A small text-conditioned image diffusion model, trained from scratch: 15.3M parameters, trained on regions of photos with short descriptions (Visual Genome).
Rows from block 5 of the text encoder of a small text-conditioned image diffusion model, named by matrix and row number. Rows with one number belong to one neuron. Each number is 128 + 24 x the weight over its row's rms, rounded and kept within 0 to 255. All counts start at 0.
Before each neuron's rows are labels from the 100 texts, of 14848, where the neuron reaches its largest size: "tokens" is the input token at the peak. Only what is clearly more common there than usual is listed. The data: regions of photos with short descriptions (Visual Genome).
# gate: MLP gate (text_encoder.blocks.5.mlp.gate.weight, 848x320), inputs 160-319
# fc1: MLP up (text_encoder.blocks.5.mlp.fc1.weight, 848x320), inputs 160-319
# fc2: MLP down (text_encoder.blocks.5.mlp.fc2.weight, 320x848, transposed), outputs 160-319

tokens: "plate"
gate.662 [126 130 130  99 134  74 129 160 118 128  96 132 125 126 128 128 159 129 119 128 125 128 127 127 130 128 128 128 131 129 128 128 166 128 124 127   0 129 127 128 136 129 129 148 129 137  97 134 139 127 132 137 255 129 128 130 114 127 122 129 128 129 131 186 102 128 128 119 121 196 132 129 125 128 128 128 127 135 131 127 128 129 130 133 130 125 128 128  12 145 129 126 128 145   0 142 122 135 124 129 131 159  92 116 127 125 161 127  90 132 127 135 112 130 128 194 127 128 138 132  82 107 129 145 119  59 129 150 120 125 126 129 128 131 127 128 128 139 129 128 130 128 145 128 134 127 129 128 144 128 137 129 151 124 128 209 127 127 130 128]
fc1.662 [132 138 136 128 143 113 131 142 128 126 129 128 146 128 126 128 139 131 129 157  78 131 128 126 128 125 124 120 128 129 127 126 130 128  99 126 107 127 128 129 136 126 128 163 104 128 129 126 132 123 129 128 129 128 135 204  96 129 125 128 128 129 153 124 129 128 125 111 128 132 174 128 138 110 127 134 108 128 136 204 140 132 127 133 139  16 128 128 125 171 129 145 132 130 165 134 122 138 103 119 138 131 113  80 141 117 139  30 128 236 126 131 100 128 127 214 129 128 110 128 100 113 128 133 216  65 129 144 128  46 127 127 129 129 116 125 131 135 138 129 128 131 129 129 127 134  95 127 151 128 132 129 128 126  68 135 138 119 128 130]
fc2.662 [130 140 129 125  43 128 128 129 131 173 127 126 129 117 121 137 106 129 123 129 231 123 122 129 125 131 112 127 130 132 129 129 128 118 123 109 137  99 134 127 129 127 127 128 158 132 149 129 137 128 127 128 104 126 128 126 126 128 125 115 129 145 125 128 127 126  90 124 126 127 116 129 175 128 134 128 135 128 128 129 128 101 127 130 128 136 128 119 146 120 126 131 134 120 128 127  94 127 128 128 120   0 130 138 135 129 128 130 126 130 131 127 180 128 129 128 128 167 157 128 129 129 127 128  98 126 129 127 140 132 129 128  73 128 136 122 111 125 127  99 153 132 128 128 127 128 129 128 130 127 117 132 127 131 144 120 127 127 131 124]

tokens: "tennis"; "grazing"; "tail"
gate.464 [128 128 128 128 128 128 128 128 128 128 128 128 128 128 128 128 128 128 128 128 128 128 128 128 128 128 128 128 128 128 128 128 128 128 128 128 128 128 128 128 128 128 128 128 128 128 128 128 128 128 128 128 128 128 128 154 128 128 128 128 128 128 128 128 128 128 128 128 128 128 128 128 128 128 128 128 128 128 128 128 128 128 255 128 128 128 128 128 128 128 128 128 128 128 128 128 128 128 128 128 128 128 128 128 128 128 128 128 128 128 128 128 128 128 128 128 128 128 128 128 128 128 128 128 128 128 128 128 128 128 128  31 138 128 128 128 128 128 128 128 128 128 128 128 128 128 128 128 128 128 128 128 128 128 128 128 128 128 128 128]
fc1.464 [128 128 128 128 128 128 128 128 128 128 128 128 128 128 128 128 128 128 128 128 128 128 128 128 128   0 128 128 128 128 128 128 128 128 128 128 128 128 128 128 128 128 128 128 128 128 128 128 147 128 128 128 128 128 128 128 128 128 128 128 128 128 128 128 128 128 128 128 128 128 128 128 128 128 128 128 128 128 128 128 128 128 128 128 128 128 128 128 128  98 128 128 128 128 128 128 128 128 128 128 128 128 128 128 128 128 128 128 128 128 128 128 128 128 128 128 128 128 128 128 180 128 128 128 128 144 128 128 124 128 128 144 128 128 128 128 128 128 128 128 128 128 128 128 128 128 128 128 128 128 128 128 128 128 128 128 128 128 128 128]
fc2.464 [130 140 131 127 128 209 127 143 130 157 129 128 127 125 128 125 129 128 128 129 128 128 127 129 131 126   0 130 128 127 129 129 122 128 128 127 128 127 125 129 127 131 127 128 128 127 126 128 129 129 127 132 130 128 126 126 130   8 127 127 130 128 129 128 128 128 129 128 129 128 128 127 128 130 130 127 131 128 128 127 128 127 126 129 128 128 128 118 130 128 127 131 128 128 127 127 126 128 127 130 128 128 128 128 126 129 126 130 128 129 128 129 128 134 136 129 129 128 139 128 127 118 102 128 127 128 126 129 140 129 127 131 136 126 131 128 128 128 128 128 127 129 131 127 128 128 128 128 127 129 125 128 128 125 128 127 128 129 130 129]

tokens: "tennis"; "next"
gate.499 [136 125 129 128 128 128 130 127 124 128 131 126 128 120 128 134 112 123 128 127 128 128 129 128 128 121 110 137  38 129 127 128 142 129 128 124 253 129 124 128 134 134 129 126 126 128 129 127 128 127 128 131 126 115 127 129 123 255 128 121 126 130 128 136 128 128 128 142 128 135 129 128 128 128 128 157 143 136 127 130 181 141 130 114 129  21 125 129 140 128 128 125 129 128 128 211 131 112 128 128 128 128 181  96 133 128 127 118 126 149 134 130 140 156 129 130 151 180 137 138 127 120 125 132 127 129 127 129 126 116 129 145 145 124 136 128 131 127 128 133 128 128 132 118 128 127 127 136 128 129 127 127 127 133  68 128 131 133 124 127]
fc1.499 [128 136 127 130 129 128 129 128 126 128 125 135  86 128 128 128 128 132 129 128 126 133 123 130 129 148 138 131 129 128  99 128 127 128 127 126 105 127 162 128 119 127 127  31 176 107 128 128 131 102 126 128 246 132 129 125 132  25 126 126 128 128 128 123 127 127 123 119 126 197 127 128 128 130 141  87 126 113 122 133 128 127 110 126 125 147 132 127  48 129 128 127 128 127 127 128 113 120 162 129 124 130 117 132 128 128 121 133 127 129 102 108 124 160 128 126 118 108 127 107 128 141 109 131 128 130 129 128 127 136 129 128 127 137 128 130 127 125 128 122 138 131 128 148 129 130 132 107 127 128 129 129 136 129 130 129 123 128 130 134]
fc2.499 [128 128 131 108   0 137 127  87 128 129 126 128 129 110 120 121 128 125 121 114 126 117  37 134 128 127 128 131 128 137 128 130 116 139 157 255 130 119 128 127 133 131 128 134 125 128 128 127 129  92 129 129 164 128 128 114 163 128 182 128 128 149 128 128 128 129 137 129 134 128 133 123 128 130 128 132 130 157 136 129 140 127 150 129 128 150 138 128 122 128 128 128 126 159 128 127 130 129 120 128 128 127 127 154 119 128 127 128 128 133 131 129 128 132 135 128 128 143 188 137 127 126 168 130  82 107 128 128 128 121 127 128 232 129 128 143 127 138 129 129 128 126 140 127 130 128 128 132 112 126 128 129 132  93 143 127 129 133 149 130]

tokens: "under"; "traffic"
gate.97 [128  86 132 118  75 151 129 134 131 152 128 129 133 127   0 137 129 129 152 126 127 128 128 126 171 121 135 132 149 128 126 128 128 128 128 131 135 128 136 128 129 126 127 192 128 130 129 128 126 127 128 128 127 123 142  54 128 128 128 124 130 255 105  96 128 115 128 129 131 121 144 118 127 129 127 132 129 128 135 128 219 173 132 128 136 153 129 128 130 129 201 153 129 140 135 128 125  96 128 126 130 137 129 135 127 126 153 127 129 133 128 129 124 130 126 128 102 148 127 128 128 128 180 137 124  44 134 123 127 126 133 129 129 129 129 131 129 127 126 106 131 121 128 128 135 137 128 131 128 130 139 127 128 126 130 139 132 130 139 126]
fc1.97 [144 118 136 124  90 128 129 125 134 126 131 129 141 126  83 134 130 140 184 126 119 128 128 125 168 151 134 129 255 129 128 127 127 128 127 128 135 143 129 128  75 127 127 158 115 128 129 128 126 128 128 129 128 126 135 125 128 130 130 126 131 129 118 109 128  99 128 129 130 127 134 127 132 129 125 127 128 125 137 129 255 133 134 108 128 137 132 129 122 129 130 170 129 131 131 128 128 119 128 123 129 127 128 131 128 116 193 129 128 127 128 128 126 148 129 128 127 129 125 144 132 119 133 132 128  14 128 127 127 126 134 128 129 129 128 133 141 126 128 121 137 119 122 127 139 127 128 130 131 128 134 130 129 125 131 134 128 128 134 122]
fc2.97 [128 132 128 131 128 128 128 131 127 128 128 121 123 128 133 128 128 128 127 128 128 129 128 130 127 130 128 128 123 125 128 128 128 125 133 128 127 128 128 128 128 128 128  96 128 128 128 128 128 128 128 128 128 135 128 128 128 128 128 128 128 128 130 128 128 128 127 127 128 127 127 128 129 128 129 128 128 129 121 128 124 128 126 129 125 128 128 128 128 128 126 128 128 128 128 128 128 134 126 129 128 128 128 128 128 128 128 128 128 128 128 128 129 128 129 128 134 123 129 128 125 127 128 128 128 136 128 128 128 128 128 128 125 128 129 128 128 129 128 132 127 134 130 128 127 128 129 127 123 128 121 126 128 128 128 119 127 128 129 128]

tokens: "grass"; "floor"; "giraffes"
gate.202 [ 91 128 128 128  59 113 110  96  85 128  94 127 124 127 131 148 129 127 127 115 142 148 124 129 129 110 129  37 164 130  83 132 128 132 114 130 134 110 122 124 128 131 126 108 132 134 198 118 129 135 135  64 128 128 128 114 127 143 142 124 128 134 128 129 133 180 120 137 131 138 113 126 127 133 131 109 127 129 130 123 128 117 146 119 128 142 128  97 120 120 127 128 128 110 118 158 128 121 141 134 132 162 127 127 128 127 124 128 124 127 133 108 143 186 146 116 255 127 114 142 126 128 135 129 129 243 135 129 129 136 118 133 128 122 127 124 128 126 133 125 128 128 123 141 131 100 127 147 105 121 124 139 122  99 131 128 127 109 130 126]
fc1.202 [127 116 128 128 144 114 130 132 126 124  92 128 125  53 130 120 173 125 124 126 134 128 116 124  64 127 131 117 134 128 128 128 126 178 125 108 133 138 139 121 127 158 129 125 153 131 145 104 143 127 128 129 130 127 130 131 129  91 152 127 130 129 132 129 133 158 132 132  74 141 134 127 127 128 124 154 145 128 132  93 127 143 128 127 136 122 128 127 128 128 130 128 128 131 117 194 136 117 132 134 130 185 127 131 163 129 128 133 125 113 131 141 130 128 108 137 127 106 129 131 130 127 170 128 128 103 130 139  73 117 146 146 125 133 128 132 152 103 128 124 136 118 128 127 126 108 132 128 108 128 128 128 125 158 142 178 124 138 128 129]
fc2.202 [132 129 121 131 134 130 128 128 133 130 128 138 125 130 136 128 128 136 146 133 129 128 162 130 133 127 145 141 133 127 129 123 131 116 136 134 129 139 132 142 136 114 130 133 136 128 122 129 159 162 128 117 117 128 129 131  90 111 126 128 128 126 120 138 121 128 125 129 128 116 130 126 125 119 128 120 128 117 129  84 132 128 139 132 129 132 128 133 150 115 121 128 109 123 126 128 112 128 108 128 128 184 144 130 128 118 144 138 127 152 127 127 129 128 131 125 122 128 116 131 165 137 129 145 131 127 133  90 123 127 124 127  98 128 124 128 126 131 128 129 130 128 128 102 128 130 143 126 223 125 125 130 117 129 128 127 133 129 123 128]

tokens: "tennis"
gate.734 [138 128 122 131 128 122 123 188 115 127 151 124 127 122 129 101  96 127 128 129 114  93 132  61 128 107 116 128 155 128 115 136 137 141 128 126 128 128 124 127 154 144 174 128  92 156 128 125 127 144 126 145 128 129 128 128  97 138  94 128 109 129 128 132 120 127 132 128 138 144 149 125 130 122 127 153 123 130 115 135 128 138 133 127 130 127 131 127 131  74 105 124 198 131 158 126 128 123 139 129 140 121 123 127 145 110 125 128 125 141 143 121 135 169 141 131 142 199 170 184 120 125  89 130 166 161 138 128  94 122 124 126 128  45 154 116 134 131  90 128 131 148 127 143 147 141 125 128  99 128 128 128  27 128 119 139 212 133 127 127]
fc1.734 [106 128 132 127 126 138 133 115 138 133 122 131 129 129 128 143 140 125 128 125 131 179 127 139 158 150 129 119 107 128 131 124 127 115 128 128 105 128 132 170 127 125 105 126 175 116 128 128 128 126 130 127 129 127 140 128 165 109 134 128 196 124 127 135 141 137 123 130 117  95  89 129 127 129 129 116 129 126 177 111  79 115 124 129 127 131 125 183 127 160 137 162 111 128  99 136 129 132 120 128  95 131 136 129 127 147 127 128 130 118 102 128 120 121 125 128 121  38  98  91 137 130 131 127 130 128 120 128 138 128 129 130 128 209 121 128 128 124 169 128 119 118 146 128 119 126 128 135 142 124 131 128 151 127 135 113 109 125 129 133]
fc2.734 [129 128 127 128  18 161 140 173 137 132 128 128 128 113 125 128 129 123 116 123 128 128  81 118 128 128 127 129 128 194 124 130 128 128 140 134 125 119 127  97 129 128 129 129 127 129 128 128 151 128 128 127 200 102 127 112 148 124 124 127 128 127 129 116 128 129 164 128 129 104 129 129 113 128 101 131 137 131 131 153 173 131 131 144 131 128 131 136 153 128 128 125 129 146 129 120 128 142 124 154 156  93 111 119 125 131 128 137 118 131 142 115 128 130 141 125 125 172 162 128 119 128 132 121 122 120 128 126 146 128 128 128 197  57 131 141 108 163 114 128 133 127 121 170 131 162 126 127 114 142 127 137  90 128 128 116 128 139 135 129]

tokens: "tennis"; "bush"
gate.404 [128 109 128 127 131 155 119 126 127 119 128 125 169 129 126 132 112 135 212 131 128 142 132 113 140  96  66 136 137 128 128 154  79 134 124 129 156 113 128 128 131 125 163 161 122 130 108  71 118 131  82 121 118 126 120 118 131 139 128 128 113 185 129 117 128 129 132 150 169 128 153 135 146 126 122 128 100 150 121 117 142 162 152 127 141 156 209 129 128  83 128 129 123  96 133 124 192 148 144 129 152  82 126  94 128  22  94 131 128 127 176 113  84 131 128 104 150 136 125 163 141 129 121 135 128 127 128 120 126 126  79 141  90 125 126 129 137 134 102 126 127 124 129 125 106 148 128 133 127 126 127 133  91 126 123 141 123 130 127 123]
fc1.404 [130 106 128 125 128 125 127 126 117 119 106 128 129 117 128 128 109 140 129 176 126 123 138 125 136 108  99  96 144 136 128 125 127 170 124   0 134 141 134 128 130 132 141 146 127 116 118 147 126 120  83 129 159  98 136 128 114 140 165 128 128 128 144 100  83 124 150 128 159 130 195 121 126 128 127 146  86 130 114 135 128 162 145 128 162 145 138 139 130  81 128 170 128 117 126 122 124 128 155 181 174 111 118  98 126  93 128 117 126 137 135 124 124 195 194 128 240 134 132 127 132 107 131 133 128 127 128 114  97 128 127 149 127 132 129 129 128 132  90 149 164 125 127 175 113 130 136 131 132 128 137 133  71 127 123 123 134 129 126 117]
fc2.404 [130 134 130 129 131  53 129 129  86  87 123 126  79 141 138 128 128 117 129  88 151 128 128 149 128 128 199 131 153   0 129 126  86  99 131 126 123 136 119 132 135 130 129 103 129 124 128 162 128 157 161  71 104 135 127 154  47 127 128 133 136  80 147 132 121 128 123 128 128 129  90 128  97 128 131 104 125  63 133 124 101 117 127 130 128 121 128 128 132 128 178 133 128 124 128  86 128 128 128  95 126 134 130 151 129 129 132 128 130 128  82 128 137  91 127 148 138  69 127 179 148 128 124 128 100 128 131 128  78 128 129 127   0 129 127 118 128 124 156 131 148 132 128 128 127 129 131 119 192 130 114 117 127 128 127 124 118 127 128 129]

tokens: "under"; "trees"
gate.315 [171 195 129 138 131 128 154 135 135 129 139 127 128 157 135 130 144 170 127 126 175 127 121 133 116 137 127 125 126 124 128 121 129 126 205 138 127 177 116 128 128 127 128 130 186 125 161 122 132 128 134 127 128 121  91 128 126  79 135 133 133 122 139 128 128 132 133 134 127 127 129 128 190 128 128 129 132 123 129 144 122  43 128 128 125 128 113 122 129 129 129 125 132 125 122 120 126 127 129 128 128 128 131 118 122 136  92 121 132 113 126 123 150 117 127 131 134 133 128 128 128 129 113  84 129 255  80 127 142 128 127 129 128 124 134 122 125 144 128 127 123 137 132 130 128 129 127 132 116 124 121 119 129 129 128 124 128 120 136 133]
fc1.315 [113  27 131 100 128 103 108 124 127 128 128 134 131 123 128 119  98  47 128 123 104 129 137 117 144 123 127 145 126 128  62 140 123 129  84 126 131 128 127 142 128 130 122 128 122 132 121 124 125 124 124 129 127 129 128 109 129 169 126 125 128 129   0 128 156 128 125 127 128 123 137 131 126 129 128 127 128 130 110 127 129 140 129 128 129 129 171 127 175 128 130 128  96 129 128 118 126 130 128 130 127 124 127 153 132 129 135 129 128 156 141 128 128 174 128 127 132 138 127 127 129 120 134 126  79 141 132 128 123 137 130 118 127 129 127 132 128 111 128 110 129 120 121 110 128 127 107 127 124 127 111 130 131 117 131 129 127 129 128 117]
fc2.315 [128  17 128 114  53  22 103 128 130 106  17 128 136 128 114 116 124 127 128 132 127 128 128 133 127 128 126 132 129 185 128 131 129 131 105 118 128 125 127 128 129 115 127 141 127 129 128  95 128  96 128 135 130 117 128 126 128 128 172 122 127 142 128 114 129 127 133 140 153 128 144 128 128 127 128 118 127 127 150 129 130 127 152 126 132 132 127 129 134 128 128 129 128 134 101 156 123 120 138 128 138 128 138 128 140 127 130 128 132 129 129 129 127 127 138 128 131 155 129 126 128  95 136 128 128 122 128 128 128 129 129 128 142 128  40 128 125 128 128  92 125 120 121 129 129 128 111 133 135 138 198 129 132 128 129 131 125 125 127 128]

tokens: "snow"; "luggage"
gate.739 [117 141 129  95 106 132 130 130 128 193 107 131 129 128 128 130 138 125 134 105 126 126 125 138 126 196 131 127 134 127 111 126 113 130 176 119 127 122 126 134 128 115 130 163 119 154 128 128 142 139 183 137 131 114 128 128 141 127 153 127 120  87 110 128  96 130 121 124 126 135 129 117 123 128 255 131 135 128 127 124 120 167 128 130  65 128 126 115 129 132 125 128 120 203 120 128 128 128 128 112 144 128 131 128 128 113 128 128   0 127 128 123 143 125  27 159 139 122 164 159 129 128 129 129 154 127 142  86 154 127 121 128 128 128 255 128 128 133 125 128 128 128 164 128 128 134 133 131 126 131 127 113 132 173 125 130 128 202 129 128]
fc1.739 [110 127 144 128  96 131 132 134 124 129 110 129 128 128 129 135 134 109 129  78 126 128 127 138 129 182 136 170 132 119 125 127 110 121 161 119 125 127 119 137 129  66 136 159 118 134 128 127 134 126 239 147 133 120 129 110 129 131 148 127 119   0  94 129 128 129 119 126 124 135 128 122 128 131 225 127 134 126 124 119 125 134 128 123  92 128 127 109 138 131 128  82 112 153 128 129 129 128 128 120 133 126 131 127 155 114 128 131  14 125 129 106 133 130  98 157 159 119 156 154 129 129 117 128 131 128 132   0 166 126 129 129 128 128 243 129 128 148 121 128 131 128 149 128 129 147 128 142 124 136 116  64 133 141 128 128 128 179 127 128]
fc2.739 [176 147 124 142 118 136 127 160 127  97 145 129 137 136 129 109 128 128  55 142 105 132 131 123 127  83 127 131 126 119 127 134 125 117 116 128 133 141 129 115  92 127 123 103 133 125 128 128 129 134 119 134 128 126 128 128 131 119 129 128 128 128 127 128 129 128 128 139 127 125 126 128 130 141  78 129 128 131 126 128 128 128 128 128 143 132 127 128 111 128 127 128 128 112 129 129 128 128 127 128 126 129 128 129 129 129 129 129 138 130 136 139 134 128 128 126 116 130 155 128 124  72 111 125  49  68 126 180 132 128 128 128 125 127 126 127 128 127 154 124 124 124 128 130 131 110 128 116 130 119 129 145 118 128 128 128 128 101 124 132]

tokens: "down"; "wall"; "and"
gate.511 [128 114 128 128 128 128 128 128 128 128 128 128 128 128 128 131 128 128 128 128 128 128 128 128 128 128 128 128 128 128 128 128 128 128 128 128 128 128 128  73 128 128 128 128 128 128 128 128 128  87 128 128 128 128 128 128 128 128 128 128 128 128 128 128 128 128  44 128 128 128 128 128 128 128 128 128 128 128 128 128 226 128 128 255 128 128 128 134 128 128 128 128 128 128 135 128 128 128 128 128 128 128 128 128 128 128 165 128 128 128 128 128 128 128 128 128 128 128 128 128 128 128 128 128 128 128 128 128 128 128 128 128 128 128 128 128 128 128 128 128 128 128 128 128 128 128 128 128 128 128 128 128 128 128 128 128 128 128 128 128]
fc1.511 [128 128 128 113 108 128 118 128 128 128 128 128 128 128 128 128 128 128 128 128 128 128 128 128 128 128 128 128 128 128 128 128 128 128 128 128 128 128 128 128 128 128 128 128 128 128 128 128 128 128 131 128 128 128 128 128 128 128 128 128 128 128 128 107 128 128 128 128 128 128 128 128 128 128 128 134 128 255 128 128 128 128 128 128  80 128 128 128 128 128 128 128 128 128 133 128 128 128 128 128 128 128 128 128 128 128 128 128 172 128 128 128 128 128 128 128 128 128 128 128 128 139 128 128 128 128 128 128 128 128 128 128 128 128 128 128 128 128 128 128 128 128 128 128 128 128 128 128 128 147 128 128 128 128 128 128 128 128 128 128]
fc2.511 [127 128 128 116   0 123 124 128 126 124 127 129 126 129 132 128 129 128 126 127 128 128 126 131 128 130 128 127 126 129 133 128 130 127 134 128 128 129 128 129 125 128 128 128 128 125 129 129 129 128 130 126 128 128 128 127 127 127 128 132 129 128 128 127 126 128 129 128 127 127 128 128 126 128 128 128 129 255 128 125 128 126 127 133 128 128 127 128 125 150 127 196 128 129 129 128 126 128 126 128 125 128 127 129 116 128 128 128 127 129 128 128 127 130 129 127 126 127 126 128 128 132  94 128 128 127 127 126 135 128 129   0 124 128 127 128 173 126 128 128 127 128 128 127 127 124 128 128 125 127 124 128 128 128 128 127 128 128 128 128]

tokens: "car"
gate.113 [141 129 129 156 128 128 106 146 101 123 159  94 127 128 255 124 124 121 105 177 130 113 129 109 136 136 132 161 127 126 158 167 128 122 118 126 127 127 130 123 128 125 132 132 103 133 150 156 128 124 129 141 133 126 106 110 147 150 123 125 128  60 128 116 109 144  81 153 160 123 136 135 146 146 137 166 126  62 115 120 101 136  87 103 123 152  81 144 119 166 123 134 125 122 128 136 103 112 138  79 122 128 133 116 156 128 141 127  80 128 101 137 158 130  50 125 117 111 128 126 128 111 128 129 158 118  87 138 144 136 124 119 129 124 157 128 137  95 132 121 115 138 135  86 103 122 127 116 130 128 118 133 132 141 124 127 161 127 132 128]
fc1.113 [128 134  79 131 123 135 132 118 135 127 110 129 118 180  99 136  16 133 143 117 129 130 141 178 129 122 129  85 124 123 117  83 128 144 149 135 119 134 124 143 115 126 159 141 139 128 109 107 131 126 120 112 128 115 142 174 102  83 128 133 128 187 141 141  61 106 177  13  74 128 127 129 119 109  91 116 153 128 143 128 158 121 200 112 144 110 144 125 137 128 129 120 121 131 123 123 128 138 255 143 105 117 129 151 128 128  75 128 178 128 148 106 117  87 130 129 162 133 125 117 120 157 130 112 125 151 128 133 125 119 130 142 126 154 114  91 125 134 128 117 142 134 127 131 134 133 139 176 136 148 151 134 106 100 133 128 120 131 100 129]
fc2.113 [134 133 128 147 128 130 125 131 127 127 133 131 127 128 150 131 127 120 119 132 131 140  97 131 134 131 124 137 129 139 129 143 128 128 123 131 129 128 129 167 128 133 139 123 143 132 128 129 125 129 121 123 131 131 132 128  94 124 127 115 128 117 139 128 127 129 124 128 129 103 151 151 127 136 124 131 160 111 134 122 134 127 126 126 130 126 127 122 128  71 108  99 102 128 124 111 135 126 105 128 113 128 130 130  99 128 130 128 149 132 123 129 130 120 214 124 134 130 160 127 127 126 194 130 131 129 126 121 127   0 129 120 133 128 131 135  85 133 129 128 128 126 128 115 126 129 122  99 161 128 128 123 116 128 128 131 230 139 124 128]

tokens: "snow"
gate.378 [118 136 117 128  25 127 121 132 126 130 109 129 126  95 125 128 124 122 114 128 126 127 128 124 126 129 126 122  68 128 112 127 128 128 128 127 123 115 127 135 133  54 123 129 128 235 182 130 122 133  55 131 127  99 125 128 129 126 140 135  93 126 129 128 128  71 128 127 133 128 129 128 132 114 126 151 109 255 127 128 155 129 135 129 128 129 129 143 107 102 160 128 117 128 127 128 128 131 101 130 129 127 206 142 134 128 132 128 127 120 128  74 132 126 121 120 141 127 124 138 128 129 128 128 133 135 130  96 238 151 120 127 129 120 128 127 128 128 126  97 128 128 128 127 127 128 128 191 128 129 128 128 121 129 128 110 129 129 135 127]
fc1.378 [121 181 127 127  54 127 116 122 112 127 124 128 119 128 128 132 128 119 118  79 127 136 123 125 125 174 127 130  88 121 106 156 139 128 127 128 119  49 116 128 137  24 127 129 126 140 128 202 127 128 135 129 126 100 125 128 128 122 127 128 112 110 124 128 147 126 128 129 142 125 132 150 127 117 128 126 128 136 130 128 141 128 149 135 128 134 128 141 128 123 139 128 125 129 128 124 128 134  98 129 132 128 228 203 131 128 128 128 128 251 128 127 131 112 128 124 141 124 123 130 128 128 135 126 128 132 132  75 255 238 129  65 129 128 127 127 126 129 128 128 126 128 130 128 127 128 143 137 135 135 134 129 128 133 126  85 128 126 130 127]
fc2.378 [175 141 129 137 128 152 128 129 136 130 138 111 134 134 130 128 128 208 127 130 130 128 131 130 126 128 128 127 128 139 130 113 130 126 117 118 128 134 126 128 127 110 129 128 128 129 127 127 128 127 129 128 128 129 147 128 127 134 131 128 110 128 126  83 164 147 127 129  95 122 120 123 133 129 114 128 128 127 128 129 127 123 128 128 128 132 127 129  96 136 131 126 132 128 148 135 120 127 128 128 122 129 131 124 102 121 127 128 126 129 128 126 123 126 128 129 128 128 179 120 122 104 126 128 129 128 122 129 125 134 128 126 141 115 124 128 128 128 133 128 128 127 127 135 128 128 136 123 139 122 128 128  58 106 128 126 106 127 128 128]

tokens: "plate"
gate.601 [ 91 113 128 119 127 133 151 134 123 125  78 130 128 121 128 126 173 128 128 141 125  55 125 121 129 133  88 121 129 169 109 128 161 179 130  98  49 137 128 129 129 126 105 150 128 129 153 128 137 103 168 109 183 116 129 128 125 128 122 125 126 141 130 132 112 125 127 123 138 129 129 125 127 146 117 131 128 229 133 127 128  52 129 128 136 125 105 122 127 128 121 126 165 156 126 128 129 120 124 100 127 170 152 128 126 128 128 128 128 137 116 135 128 132 128 154 125 125 155  25 113  92 131 129 123  53 128 188 127 125 128 130 128 132 129 134 128 158 128 140  93 128 128 174 134 124  40 126 136 175 149 133 128 128 128 127 147 128 127 128]
fc1.601 [128 128 128 118 133 131 139 134 116 122 122 130 103 126 144 109 224 131 103 157   1 135 126 150 127 141 128 126 103 127 128 128 126 128 128 121 121 139 128 128 129 128 129 120 127 135 127 140 132 125 128 134 127 152  75 160 121 120 124 120 170 128 149 154  51 127 127 117 232 130 159 127 125 129  90 141 125 164 129 201 128 131  87 129 125  83 129 116 128 128 128 127 185  94 128 129  87 129 125 128 130 131 149 135 127 129 158 128 167 162 120 138 128 128 128 143 132 128 137 104 116 127 117 131 150  76 128 137 147  97 165 135 128 117 128  64 132 142 127 155 132 145 127 136 128 166 132 192 198 134 156 123 122 126  89 143 128 138 127 130]
fc2.601 [131 125 129 123 125 125 134 121 143 194 127 122 140 131 108 125  81 128 139 129 132 136 128 108 112 129 119 129 142 130 132 135 133 117  30 128 190 113 161 128  96 110 166 128 165 129 160 128 163 128 108 230  88 127 128 127 128 124 118 128 124 131 123 130 141 128 151 132  99 126  99 164 175 146 128 129 128 121 130 104 128 128 128 108 127 155 111 152 127 124 124 129 134 133 128 186 122 122 130 120 127 128 132 122 149 127  87 125  62 125 164 127 128 120 128  79 121 128 129 125 149 128 181 127 109 125 114 118 138 136 130 124 115 135 128 118 128 124 128  82 145 124 132 129 167 131 128 130  93 128 129 118 128 164 135 127 127 127 128 128]

tokens: "car"
gate.377 [126 137 145 121 125 128 113 140 147 124 129  64 130 125 142 112 103 123 127 126 127 105 128 125 160 129 129 139 124 128 139 145 128 112 149  69 128 131 137 116 139 122 127 126 111 128 119 158 124 128 132 137 128 140 131 129 160 124  50 123 136 112 118 128 120 133 111 145 188 166 151 130 138 156 179 143 113 121 106 128 155 153 114 127 119 142  98 159 113 121 128 144 150 127 137 144  99 128 126 120 119  49 128 126 120 125 144 118 109 128 104 146 135 158 139 113 130 137 175 125 129 113  96 133 131 117 127 153 132 183 128 103 132 128 140 146 207 121 127 128 102 126  77 126 127 140 187 131 114 116 108 116 138 134 140 133 125 154 141 139]
fc1.377 [114 128   0 134 102 129 110 151 139 114 144 127 127 121  98 122 128 128 120 169  99 127 128 109 101 130 137 142 120 128 137 151 136 125 125 145 129 133 125 124 105 126 130 131  99 160 147 159 128 128 179 151 128 123 100 127 127 132 149 103 128 129 122 128 136 146  86 154 132 134 131 131 162 129  71 135 123 155 105 133   0 128 106 139 119 156 135 129 125 161 124 135 103 127 129 132 167 124 148 106 150 132 128 125 129 123  97 142 127 115 128 135 139 121 109 127 127 122 101 123 136 127 126 129 137 160 168 115 125 142 126 125 132 109 146 128  62 108 130 140 125 131 172 119  80 123  82 114 148 143 127 135 129 131 124 121 145 132 128 124]
fc2.377 [101 128 136 125 128 132 129 127 151 132 127  89 127 127 131 127 136 131 138 127 128  87 126 130 172 127 135 124 136 126 128 106 116 126 134 118 127 124 115 120 130 102 123 133 129 143 128  97 124 126 132 128 147 128 128 123 134 136 128 167 128 129 122 128 128 125 134 134 132 165 128 118 128 125 164 127 129 129 129 141 129 129 128 127 126 127 108 143 114 194 127 156 149 130 128 123  69 127 133  80 126  46 127 127 185 126 125 127 126 172 128 102 129 128  44 124 129 126 126 127 131 129  75 148 128  12 111 143 118 142 128 130 132 128 128 127 175 153 121 117 128 128 128 127 132 128 131 128  74 129 128 128 139 128 123 149  51 121 132 124]